Weights of a small CTC audio transcriber: 2.02M parameters.
Rows from block 4, named by matrix and row number. Rows with one number belong to one neuron. Each number is 128 + 32 x the weight over its row's rms, rounded and kept within 0 to 255. All counts start at 0. After the name is the row's rms in percent of the matrix's.
# u: gMLP up (value half) (model.blocks.4.mixer.u.weight, 384x192), inputs 0-95
# v: gMLP up (gate half) (model.blocks.4.mixer.v.weight, 384x192), inputs 0-95
# out: gMLP down (model.blocks.4.mixer.out.weight, 192x384, transposed), outputs 0-95
u.71 093 [172 161 197  48 152 123 192 142 101 147  97 135  73 135 131 118 128 201 158 130 112 152 131 158 150 152 120 135 103 115 183 138 106 140 111  66 175 168 153 137 100 122 128  72 133 167 120 125 160 184 150 111 159 146  80  64 146 166  96  86  71 142  98 176 127 148  97 134 169 111 128 109 162 139 167 176 142  86 170 162 174 111 164 153 114  98  96 130 133 115 131 101 122  87 128 116]
u.72 103 [ 86 104  65 144 118 150 101 143  85  81  93 131 107 173 115 151 176 167 155 114 118 157 140  81 130  99 126 116 173  88 136 119 137 105 110 167  56  34 142 120 191 127 164 180  85 128  81 177 152  98  94 130 148 103 118 126 136  70 147 182 194 114 123  91 123 144 191 140 109 118 104  96 179  84 119 217 146 120 115 112 141  89 133 149 121  53  99 135 110 159 110 166  92 144  95 127]
u.73 098 [170  93 153 127 119 121  98 105 125 145 160 110 149 133 122 163 119  92 161 147  88  97 183 124 131 158 123  84 129 170 160 143 144 129 105 156 149 117 121  98 166 110  81 170  81 134 107 110 196 113 108 207 106 130  94 141 104 107 135 148 127 176 139 108 101  83 147 181 109 116 116 169 149 132 104 133  82 104 152 160 161 101 125 166 174 147 151 177 122 121 149 134  87 134 163 134]
u.74 093 [131  82 133 117 118  92  52 114 125 171  98 150 168 141  81 130 135 139 112 154 121 116 159 192  92 151  99 163 149 121  82 144 163 120 154 159 165 113  87 186 140  93 194 117 192 128 145 124 103 106 158  88 149 130 134 166 125 162 196 146 122 121 150  94 220 154 214 121  88 132 107 113  64 164 142  82  68 147 133 141 110 164 132 149 112  96 127 144 165 151 110  86 112 129 158 110]
u.75 093 [ 66 147 117 141 119  81  91 129 140 155 126  86 151 123 150 143 196 123  78  99 135 141  99 151 187  85 117  95 188 149 149 177 135 151 129 105 198 112 146  90 103 106  78 150 167 146 156 119 108 172 166 116 153 142  87 118  96 154 113 108 101 133 159 146 170 113 134 165 167 120 160 111 151 161 184  99 143 145 165 138 108 141 104 126 170 192 128 118 127 167 103 163 159 135 140  92]
u.76 096 [137 111 153 134 114 158 114 160 111 112 168 117 123 151 102 148 134 112 154 118 126 168 127  68 203 145 109 135 107 155 126  97 102 164  95  96 179 166 129 144 121 155 137 169  80 204 152 160 158 118 168 111 121 131  82 133 159 154 134 138 119 104 139 158 142 144  86 108 145 111 188 137 123 192 149 174  84 127 126 144 153 166 136 118 113 127 127 104 144 158  72 183 144 177  87 149]
u.77 096 [159 173 116 117 114 156  93 153  72 115 175 136 132 151  95 107 140 129 174 192 113 127 165 166 139 158 143  79 131 166 146 103 180 177 130  89  91 107 150 133  86 130 141 178 184 150 109  72 131 154 116 113 141 167  77 185 143 237 125 144 109 161 104 161  96 140 107  75  97 152 136  95 132 122 166 161 109 119 135 138  62 149  91 143 134  68 145 141 135 114 163 120 119 111 167 121]
u.78 123 [147 123 133 127 120 157  94 116 150 130 158 181  75 141 139  94 138 186 123 133 143  77 163 101 112 121 155  87 124 126 105  63 180 142  76 177  73 120 139 104 151 116 114 119 117 116 131 107 113  59 166 167 158 138  99 214  72 127 153 171 174 157 175 187 147  85 155  88  82 138 140  78 137 130 109 134 114  71 100 103  95 107 132 153  80 127 113 121 127 134  61  95 171 155 153 120]
u.79 091 [ 68 101  69  69 103 148 114 165 127  93 133 160 151 130 137 127 176 138 163 136  38 115 170 102 121 106  86  71 143 173 138  86 142 163 142 127 129 118 102 108 199 136 138 201 176 152  85 144  87 117 139  69 141 200 126 115 122 163 155 125 125 143 167  98  96 172 138 108 104 137 116 129 104 131 125 102  91  80 123 130  84  93 106 116 127 162 112 146  93  97 123 116  80 113  91  60]
u.80 092 [149  90 103 196 146 169 135 188 108 141 205 152 148 146 176 106 164 176 161 114 112 172 154 177  93 156 110  79 167 130 150 182 127 163 107 131 173 112 180 162 165 107  85 103 133 141 124 120 144 164 168 113 142 158 137 146 157 138 119 138  79 161 140 107 134 149 107 147 147 143 173  94  94 161 136 110  85  93 135 160 184 124 166 130 156 100  70 111  72 176 147 148 138 172 100 133]
u.81 092 [139  94 106 148  85 135 135  92 155 127 145 176  99 146 159 183 156 127 145 205 158 153 156  88 153 142 158 112  99 160 165 118 118 162 125 200 157 115 106  93 175  95 161 101 122 106  64 111 172 178 124  86 136 126  99 168 148 174 175 138  81  85 160 145 128 148 138  93 127  82 156 139 140 109  79 135 142 178 115 147  78 132  79 123 150 136 120 128  73 126 117 158  97 117 142 123]
v.71 082 [136 150 179  81 160 127  97 114 132  86  93 142 154 117  95  94 170 117 101 142 189 147 138  97  93 121 122 177 111 106  87 188 166 121 103  70 157 105 114  97 135 124 120  69 136 135 112 182 149  77 163 123 114  20 123 187 101 118 119 139 165  83 153 148 178 112 155 140 142 102  75 144 107 140  95 141 126 110 150 163 144 196  98 147  97 120 139 147 114 100 157 159 127 113 168 117]
v.72 102 [148 102 120 139  66 100 112 124  92 103 116 112 159  99  97 163 106 124 151  94  89 140 166  91 167  84  96 116  90 132 128 110  90 129 110 152  81 108  62 194  56 137 126 113 109 129 111  89 145 124  86  97  91 111 101 135  83 116 154 174 103 193  78 115 115 162 126 128  94  42  46 115 118 135 122 124 156 151 136 123 149 136 123 145 175 113 144 147  58 113 152 125 120  90  49 114]
v.73 091 [126  77 154 137 169 156 142 125 100 138 163 135  83 165 142 176 105 134 110 161 152 159 136 197 159  92  94 139 148 127  69 173 116 165 144 133  88 161  99 170  93  83 108  97 113  96  99 151 137 132  70 135 177 146 118 105 134 116 222 123  73 114 126 132 118 124  99 117 133 148 122 147  91 106 160  71 148  59 127 111 103 117 149 125 150 111  98 135 127 110 103  77 101  89  97 111]
v.74 158 [156 137 134 109 114 149 157 143  90 148 164 136 165 130 224 146 106 183 143 120  95 126 169 181 158  90 126 110  84 129  87 188 110 100  86 178 125 156 150 129 180 105  77 110 137 132  97 140 111 142 138  48 167 144  42 121 195  47 152 110 111 172  70 148 114 137 119 183 134 126 116  83 136 143 164 110 120 136 112 155  91 189 111  72 117 116 192 124 126 115 141 144 104  60 124 102]
v.75 099 [105 192  92 122 151 140  78 133 125 144 192 154 157 133 121 135 122  94 122 173 176 122 117  71  70  72 166 128  73 119  70 145  87 137 110 121 128 168 121 141 164  90  99  85 107 108 124 118  90 134 135 156 144 117 156  80 145  86 137 109 106 106 137 119 131 116  77 117  77 123  90 104 141 117 106 164 120 136 113 119 166 185  59 101 157  87  92 144  92 128 176  88 159  64 118 139]
v.76 083 [135 149 180 136 118 116 165 119  82  60 115  88 178 173  97 126 118 118 130 136 155 163 130 141 143 178 101 122 155 123 137 140 144 129 173 153 143 163 123 113 166 140 124 144 119 121 131 127 134  70 171  82 119  96 115 114 124 120 135 149  69 131  85 101  37 149 142 183 165 139 149 114 147 126 117  87  71 148 177  77 111 209 105  62  98 119 166 139 117 138 107 151 146  63  97  97]
v.77 091 [108 107  97 167 126 133 138 134 188  82 117 125 142 129  99  90  93 107 102 123 218 185 138 101  97 155 134 101 135 166 137 111 160 151  97  95  97 179 114  97 107 114 158 142  91 154 100  95 143 150 206 130 157 162 100 132 165 180 136 104  99 115 105 151 109 162 114 128 135  99 118 111 122 134 101 116 125 171  78  93 119 118 159 102  82 184 182  82 120 178 171 138 167  88 152 108]
v.78 085 [184 114 187 137 126 103 113  71 158 132 128 120 169  82 175 137 188 165  99 146 136  86 163 105 158 115 158  80 189 163  81 114 146 102 140 125 120  58 127 157 146 132 140 132  77 107 133 158 116 106 138 108 129 112 140 122 107 100 172 103 142 113 116  60 185 146 172 130 112  98 148 102  88  56  94  91  78 110  78 112 134 107 209 174  85  93 135 106 160 155 144 153 124 142  98 188]
v.79 082 [129 118 118 103 142  76 132 102  87 112 128  63 160 122  94 148 138  88 106 116 122 166  10 137 137 109 174 140  91  73 100 185 113 177 117 125 182  57 141 161  68 106 113  96 162 118 126 126 138 167 121 133 115 110 111 154 112 153  91  39  86 164  91 124 110 110 148  82 183 127 108 158 144 133 122 150 142 115 130  99  82 131 128 125 140  74 138 100 140 114 100  97  81 128  97 102]
v.80 086 [107 178 113 123 109  99  84 139 110 162  93 185 138  78 122  60 103 119 119 114 133  74 123 182 120 116 145 105 128  52 106 181  83 125 132 136 135 198  72 173  94 164 181  83  86 114 159  90 163  56 149 195 165 119 136 136 135 136  91 116 140  63 138 143 100 139 141  83 151 111 130 153 122 143  87 120 162 108 118 111  92  85 153 137 110 111  71 117 163 164 142 111  86 116 110 177]
v.81 105 [170  86 142 169 137  93 123 102 132 176 189 124 121 121 156 155 110 149 126 142  52  73 133 128  99 124 171 122 129 173 102 177 171 136 133 145  93 128 123 153 167  97 153 151 131  85  73 179  69 132 112 106 134 148 104 127 104 135 134 137 151 144 123 101  74 152 112 109 127 128  96 116 129 126 136 126 118 134 138 143 105  85 156  91 102 158 150 109 153  99  46 117 134 166 126  82]
out.71 081 [149 136 148 147  68 179 144 140  89 156 122  84 164  71 119 110 127 169 123 157 123  83 100  77 168  76 151 167 175 146 139 108 110 129 121 172 108  28 148 123 140 108 130 137 118 117 109  93 117 111  78 124 167 123 188 133  66 147 156 136 188 125 135 159 192 124 168 123 102 122 139 107 138  70 119 171  82 148 102 209 133 111 132 126 140  93 112 111 131 118 147 201 108 108 119 101]
out.72 103 [ 92 110 118 194 148 129 196 189  91 129  51  50 124 129  93 169 160 104  84 125 109  97 100 176 114 154 119  65 128 121 145 147 111 166 180 111 177 155 151 178 140 142 164 130 169 112 145 147 111 143 121 107 125 117 196 111 184 169 149 125 117 134 159 103 180 136 126 176 172  92 132 122 107 157 128 126  87 155 122 114 128  84 185  91 151 129 100  56 151 163 131 125 153 118  92 132]
out.73 085 [139  97  56 146  80 154  80 152 117 164  80 136 127 163 135  75 137  68 111 112 148 109 129 152  86 129  91 156 147 113 155 111 158 140 132  93 105  94 127 118  64 106 113  58 126 142 123 127 130 101 182 118 132  92 112 189  86 125 161 211 119 131  52 132  98 128 155  81 143 154 155 142 115 100 106  93 129  69 141 104  88 118 138  67 176 126 101 124 120 173 114 112 113 115 150 127]
out.74 097 [143 113 150 178 111 152  94 130 114 129 140 125 151  40 100 154 123 124  77 180 167 145  97 110 106 157 107 161 100 115  96 142 116 101 124  68  80 124 149 148 140 112 128 131 177 181 180 119 113  52 146 142 114 146 118 139  68 107 167 154 139 124 116  74 127 152 146 135 108  77 105 180 139 100 127  92 186 158 112 220 123 122 174 139 148 169 169 137  73 148 190 170 108  74  75  94]
out.75 086 [ 57  57 155 151 120 140 135 139 149 135 107  86 184 172  90 133  92 111 123 121 149 185 117 173  55 142 171 183  78  55 152 152 112 150 107 116 148  92 153 111  75 150 162  61 120  63 105 132  98 138 183  86 122  59 183 103  99  79 124 126 140 141 152 127  58 177 129 180 117 115  93 141 115 126 146 156 103  73 177  86 131  94 152 118 170  92 148 139  75 142 127  68 138 144 153 123]
out.76 087 [187 131 144 103 137 147 157  98 158 130 119 139 121 144 170 152 169 104 132 116  91 126 143 139 102 192 112  88 188 104  98 119 131  97 129 142 135 173  97 105 175 123  74 184  62 112 138 118 147 100 116 111  73 196 111 142 131 174  75  58 136 105 168 170 139 113 113 115 123 138 136  71 142  88 107 134 135 156 138 157  99  84 105 104 130 159 155 154 150 175 108 137 107 128 100  81]
out.77 099 [119  38 157  94  99 176  93 142 128 117 158 117  63 137 142 126 111  82 105 107 151 155 110  74 164 143  84 115  82  90 111  93 151  89  97 173  66 173 125 102 133 120  90 139 124 108 116 133 105 158 189 190 123 139 110  35 143 133 114 158 113  76 134 100 157 162 106 202 149  88 115 162 111 114 116  88 153 127 121 181 124 127 192  68  75 134 163 118 130 168 121  57 124 143 145 152]
out.78 112 [142 128 102 123 137  92 111 146  77 145 143 118 133 173 153 155 115 148 159 131  52 128 180 147 180 121 117 170 122 104 190 141  99 159 119  93  91 151 140 106 132 136 133 124 157 151 167 137 151 175 141  97 119 117 170  30 112 174  49  59 116  69 147  98 125 118 137 149 124 146 160 126 102 138 122 137 102 147 166 142 159 128 138 139 183 166 176 109 119  38 183 145 135  81  91 167]
out.79 097 [117 166 107 132 159 123 102 151 114 180 188  81 142 150  30 158 107 129 131 115 134 156  56 164 115 126 167 121 102 112  85 108 157 144 141 124 146  89 156 187 152 153 132  83 147 139 128 128 169 119 131 158 187 115 137 127 110  98 160 126 135 151 103 122 168 105 149 131 129 150 120 172 115 126 151  64 169  95 104 113 130 181 120 119 184  55  58  97 111 130 163 135 150 110 128 206]
out.80 093 [109 203 171 116 145 122 131 157 119 139 124 101 123  94 105 112 112  82 180 117 130 161 128 134 156 111 130 169 123 155 132  43 156 173 172  81 134 121 122 152  91 183 111 137 111 121 140  74 118 162  99 149 127 117 124 134 143  97 148 191 136 113 104 175  85 126 127 108 162 139 128 131 105  93  93 187 163 137 139 149  85 109 124 151  96 114 168 147 112 119 135 139 101  44 152 146]
out.81 090 [100 127  83 154 161  89 118 157 160 110  98 109 149  82  38 178 189 190 184 132 128 141  90 197 139 155 117 149 133  93 144 115 153 128 161 111 122  73 107 149  80 133 173 152 106  96 105 141  92 114  90 156 111 109 120 157 165  92 117 104 174 166 115  79 119  96 109 122  54 104  68 125 157 148 143 123 115 161 152 132 184 131 180 123 149 120 120  84 139 106 189 121 144 122 175  86]