config.yaml
gain_aug_db: 6
tokenizer: "char"
vocab_size: 32
layers: 8
beta1: 0.8
steps: 23000
batch_size: 128
final_lr_fraction: 0.01
weight_decay: 0.06
Rows from block 5, named by matrix and row number. Rows with one number belong to one neuron. Each number is 50 + 15 x the weight over its row's rms, rounded and kept within 0 to 99. All counts start at 0. After the name is the row's rms in percent of the matrix's.
# u: gMLP up (value half) (model.blocks.5.mixer.u.weight, 384x192), inputs 0-191
# v: gMLP up (gate half) (model.blocks.5.mixer.v.weight, 384x192), inputs 0-191
# out: gMLP down (model.blocks.5.mixer.out.weight, 192x384, transposed), outputs 0-191
u.320 081:60 26 19 51 30 35 14 23 46 42 31 59 69 37 49 53 70 73 50 43 20 45 40 30 43 41 37 34 37 44 58 32 21 50 53 55 48 44 30 74 48 45 36 39 43 41 65 51 13 52 76 55 49 44 54 51 52 51 47 66 55 52 78 39 65 25 45 51 49 42 69 38 54 47 63 54 54 47 56 35 38 73 45 43 33 37 30 48 89 66 41 27 50 53 47 46 13 61 25 37 30 47 31 70 58 55 37 67 60 26 40 73 43 44 62 06 61 55 12 46 46 62 37 31 34 55 55 70 37 53 35 44 46 29 37 43 42 57 47 38 65 45 20 38 60 61 48 58 69 48 80 45 54 21 56 48 49 46 85 66 42 65 65 35 54 40 33 81 52 32 46 64 26 55 67 48 67 47 63 51 78 49 45 47 57 53 31 39 49 55 38 55
v.320 159:76 60 37 70 34 37 42 22 07 57 52 35 69 26 61 24 51 41 55 45 39 80 54 82 63 58 45 51 55 71 50 64 36 52 15 47 82 50 41 48 75 72 45 22 56 42 65 72 58 49 55 47 72 39 43 65 48 46 57 27 72 48 37 71 35 19 24 59 57 57 54 33 65 49 54 47 58 50 35 48 45 52 54 35 72 54 57 59 68 52 69 46 46 47 65 90 37 75 70 53 51 41 34 63 76 58 58 62 61 44 65 50 56 57 59 52 46 41 48 57 55 67 44 31 66 55 52 45 76 57 66 58 51 65 39 49 82 82 78 59 45 56 48 62 71 61 48 61 79 59 54 37 77 59 66 49 70 51 47 37 33 33 53 67 67 63 49 70 23 71 40 25 47 62 53 65 43 37 45 54 74 34 46 58 43 53 30 32 66 52 76 38
out.320 081:53 63 33 27 63 38 46 35 56 18 32 57 48 46 34 70 87 48 37 49 28 44 72 52 77 38 58 47 60 72 60 58 21 74 43 33 57 58 18 50 42 23 46 52 33 53 50 23 52 43 43 38 58 23 60 30 51 49 40 45 30 29 62 39 67 43 13 68 29 51 70 57 54 45 36 41 69 56 34 67 46 46 58 60 43 34 62 50 47 67 55 43 61 34 41 23 53 74 82 41 56 75 36 10 79 56 19 64 33 60 45 32 67 69 53 53 26 59 36 38 62 58 52 51 32 42 27 42 47 47 77 41 47 49 48 48 20 35 37 47 58 57 40 42 37 24 61 61 47 25 42 61 61 57 55 38 79 78 47 50 38 59 63 45 41 53 58 54 44 60 59 70 49 54 18 46 43 39 48 38 45 61 24 42 41 56 49 85 46 49 65 37
u.321 101:44 55 49 64 28 57 73 21 27 62 82 78 33 57 63 56 72 47 54 56 27 52 64 32 48 56 66 71 47 39 71 27 70 69 38 44 76 61 54 44 25 53 45 44 44 43 54 72 61 35 72 44 79 56 41 58 46 57 62 29 39 26 29 42 72 48 33 39 59 51 61 69 44 41 48 62 42 49 50 67 47 70 44 52 30 24 68 65 64 67 54 45 16 52 32 32 55 58 53 46 67 29 67 88 52 45 40 77 46 58 60 71 50 53 35 65 30 58 45 35 71 86 56 48 63 39 54 34 68 53 49 38 51 51 61 41 75 63 53 48 54 67 54 49 67 25 35 38 70 43 52 44 48 48 38 17 59 46 59 44 59 39 80 58 42 36 37 52 46 33 16 74 38 51 39 50 64 51 52 79 50 71 71 41 43 60 16 67 39 62 82 46
v.321 104:77 50 34 54 51 22 24 49 64 63 75 68 78 43 43 58 38 50 66 58 50 64 58 47 43 43 42 47 51 54 23 37 70 50 49 47 34 67 40 53 60 47 36 50 62 51 30 45 45 43 73 55 64 31 69 56 24 20 56 36 65 43 47 26 49 53 25 59 19 35 62 45 38 54 46 58 70 35 39 45 53 67 68 37 48 24 54 62 49 56 44 66 70 64 32 43 44 57 30 46 35 28 68 38 60 52 79 32 70 50 69 31 39 30 63 36 23 68 37 55 37 72 23 56 44 54 44 71 69 62 38 52 63 28 57 46 14 57 72 75 36 67 48 61 58 45 49 29 38 70 55 57 88 34 71 30 63 64 55 60 81 48 51 43 47 44 07 31 69 40 39 57 29 63 26 28 52 29 53 29 66 32 56 39 37 63 48 49 57 63 53 59
out.321 089:37 50 72 59 74 44 59 48 77 34 54 56 72 83 42 58 39 51 70 57 54 61 60 64 62 52 56 55 25 47 62 33 62 39 62 46 31 72 30 55 69 50 35 11 63 75 47 45 28 40 38 32 44 82 57 43 60 42 00 39 75 52 48 45 36 69 44 24 62 39 63 48 78 63 43 61 33 33 37 35 66 62 63 84 40 22 45 61 21 28 12 78 34 42 51 53 63 54 49 58 58 44 47 21 65 54 58 60 53 78 62 22 60 50 65 53 56 56 21 21 62 36 39 57 35 62 53 49 58 63 42 37 36 54 35 28 32 50 55 47 51 50 47 60 24 57 67 51 37 64 38 64 47 58 54 54 42 49 51 56 53 45 72 45 18 64 64 52 47 48 44 70 52 35 50 44 40 34 36 62 56 71 49 48 83 44 72 50 39 37 57 43
u.322 102:27 64 48 44 36 59 71 69 38 75 73 33 50 63 43 61 55 68 43 60 53 56 50 57 59 33 64 71 51 45 73 49 50 52 55 44 58 53 81 38 62 64 33 40 36 56 51 39 37 56 43 53 61 62 43 38 49 66 64 57 16 49 45 26 65 45 50 75 68 50 38 59 44 43 57 62 49 49 43 84 63 66 42 44 68 47 58 45 55 38 59 44 43 22 44 36 36 50 68 39 56 56 21 49 22 91 71 51 50 22 57 47 45 58 55 44 52 69 38 26 61 61 55 62 43 24 55 64 57 82 63 31 44 84 56 29 72 38 29 25 41 55 94 50 41 38 24 29 58 45 61 43 72 67 46 45 44 69 62 54 42 51 84 44 53 70 54 17 61 71 28 40 62 69 64 52 62 53 47 75 31 66 42 38 60 71 63 25 31 67 78 48
v.322 085:63 38 49 30 37 31 57 57 67 15 61 57 88 26 45 69 42 46 58 39 28 57 54 44 55 48 50 42 59 57 39 33 57 55 41 29 66 55 46 44 40 20 74 49 50 74 44 41 23 43 45 56 45 50 69 76 50 33 48 19 50 41 64 64 57 02 40 44 50 41 49 58 39 41 61 51 57 53 29 31 53 61 39 33 66 58 30 43 39 65 20 44 28 57 61 55 62 65 39 53 53 32 39 35 40 42 45 57 50 26 57 46 44 50 56 61 72 49 44 61 39 40 27 70 32 48 36 51 35 59 42 32 35 41 44 47 41 38 35 37 49 49 25 43 00 20 42 49 42 61 42 34 24 37 45 49 63 53 35 75 55 47 44 55 43 47 43 64 33 31 38 60 22 37 61 72 48 50 33 36 58 22 18 69 69 45 40 53 54 16 17 62
out.322 091:59 30 34 41 46 51 42 45 33 66 40 50 43 47 45 20 70 40 45 32 28 48 23 34 60 78 34 61 45 53 33 50 54 36 23 52 71 72 74 47 56 46 27 61 64 22 68 47 16 22 59 50 28 76 64 31 68 48 42 65 71 61 42 43 46 65 64 26 01 45 50 22 49 43 73 30 54 33 58 44 04 60 46 57 34 42 27 45 61 43 58 51 57 38 64 49 45 78 55 49 37 26 50 47 40 48 66 46 29 62 61 69 50 57 54 74 48 48 51 39 55 62 56 52 24 52 66 56 65 63 35 39 63 50 53 80 55 38 53 58 71 42 34 64 38 51 71 34 24 88 61 57 71 66 36 51 43 40 48 54 54 36 53 50 46 37 49 47 13 67 46 65 53 36 48 38 57 25 45 74 41 57 79 61 48 58 61 53 50 40 38 41
u.323 092:53 33 24 62 44 73 31 61 47 56 40 61 60 45 17 30 48 70 68 78 60 36 50 45 51 10 43 34 25 61 45 62 41 54 55 45 68 28 59 58 39 68 44 57 87 48 42 36 57 43 36 44 36 43 35 46 71 37 77 46 50 48 76 43 11 88 49 38 30 66 72 26 41 60 72 74 66 34 49 27 74 40 52 46 46 28 62 61 46 46 56 59 44 71 63 55 51 33 49 27 58 36 61 42 68 46 39 82 53 76 49 50 88 61 46 27 42 67 75 47 77 61 51 61 61 65 37 41 49 55 43 37 45 54 53 68 29 49 41 45 17 51 31 85 53 45 30 50 58 31 70 63 59 53 50 39 60 44 81 59 66 62 40 45 48 28 58 70 50 57 40 19 52 42 56 71 58 44 35 54 47 36 43 44 52 37 59 53 59 58 43 48
v.323 103:46 47 75 69 33 31 57 63 52 60 59 31 62 51 35 41 54 44 41 56 50 21 22 38 35 68 58 46 62 51 41 60 63 32 49 64 61 57 51 37 32 48 48 60 42 30 35 60 41 56 47 64 49 73 43 52 47 27 44 39 51 29 19 47 43 48 47 28 42 49 54 46 58 23 51 36 44 60 28 64 40 51 47 52 74 72 48 51 49 39 58 40 49 54 98 61 51 48 53 30 77 29 61 34 60 66 58 42 50 34 36 37 59 69 48 26 42 64 87 63 35 61 21 71 56 99 62 33 55 14 40 46 66 60 43 41 49 39 34 79 45 55 57 48 42 74 64 65 41 44 27 43 47 52 49 46 78 40 43 29 34 52 49 83 34 57 74 76 58 59 49 64 56 66 43 58 44 59 69 65 73 14 68 61 57 52 37 62 65 50 81 33
out.323 093:63 18 44 56 66 55 61 29 29 37 62 67 54 47 91 20 64 56 37 74 41 52 41 42 49 58 22 66 25 41 59 41 55 61 41 49 54 43 64 60 61 21 72 54 36 83 59 56 59 32 57 30 27 08 44 48 56 45 21 63 41 67 73 61 36 22 53 29 52 14 49 83 60 55 70 55 54 53 52 32 65 50 43 53 44 34 64 46 38 15 69 28 54 43 42 59 61 69 33 26 46 43 50 35 73 31 60 36 56 33 56 38 40 45 46 59 58 48 49 37 30 69 63 52 70 33 68 53 51 35 71 62 50 39 43 76 47 46 49 44 58 65 59 44 60 74 63 79 47 71 56 54 80 51 54 39 32 45 50 16 41 53 36 39 37 64 56 67 45 29 55 41 60 68 44 51 65 49 71 48 42 48 77 67 55 32 49 55 43 50 39 72
u.324 105:18 46 60 61 57 65 43 38 53 44 45 34 72 52 60 69 42 51 37 36 68 46 57 40 44 23 65 32 57 48 53 38 50 37 42 42 67 67 41 73 39 59 51 44 79 75 59 49 53 72 62 64 33 48 36 43 52 66 17 51 40 21 52 56 35 40 13 61 37 47 49 50 41 61 51 57 56 64 59 67 70 55 27 53 46 44 38 78 47 80 14 61 59 56 55 55 34 67 26 54 28 22 51 41 52 49 99 31 39 41 54 64 56 38 61 43 24 42 64 43 56 27 16 59 57 35 30 60 50 59 58 47 59 42 66 35 25 40 49 13 56 36 71 56 25 14 79 57 49 67 31 70 40 62 47 34 45 48 51 30 52 44 26 40 44 49 43 57 50 47 25 32 52 55 54 54 65 63 21 45 43 44 73 37 53 44 29 57 30 34 34 39
v.324 115:73 69 51 31 57 57 31 48 74 49 47 37 86 43 64 41 65 41 58 36 62 89 37 29 39 60 35 27 57 10 47 72 59 51 54 68 75 33 51 78 50 51 59 57 30 54 63 57 49 41 82 50 62 59 61 52 47 29 54 29 64 36 42 67 74 37 36 50 39 34 37 55 38 30 51 60 48 65 20 40 46 36 64 55 61 71 50 79 40 54 41 33 71 30 55 51 63 36 33 97 33 68 43 33 57 34 73 38 33 54 53 44 53 62 54 45 43 62 73 57 45 78 44 50 54 82 34 54 47 62 47 56 57 51 53 27 21 42 52 50 35 74 63 37 32 42 57 16 31 46 42 46 42 57 61 68 61 44 71 38 52 54 32 65 28 64 54 74 45 46 48 62 47 54 42 34 44 50 63 45 57 24 65 45 53 83 31 76 61 58 59 59
out.324 115:31 28 42 54 49 47 47 66 33 49 41 54 45 35 48 37 37 65 39 41 52 62 46 56 48 61 55 48 75 43 53 33 38 72 62 15 50 56 49 63 39 53 55 61 65 26 05 37 67 70 62 28 32 68 79 43 56 30 46 52 54 70 55 56 48 52 46 32 72 55 18 43 35 55 54 34 55 56 74 36 32 37 72 32 50 48 59 48 30 60 40 59 61 66 36 49 57 41 70 48 53 61 28 24 86 41 45 26 51 23 47 48 34 38 71 79 47 35 56 43 38 60 48 59 56 56 64 58 63 56 30 71 58 26 46 67 43 59 30 36 61 58 25 36 67 51 78 73 40 51 49 51 86 44 54 28 69 63 23 77 22 71 38 78 63 41 27 36 20 60 46 39 37 42 53 67 58 27 42 55 40 61 73 64 59 50 45 45 33 64 66 31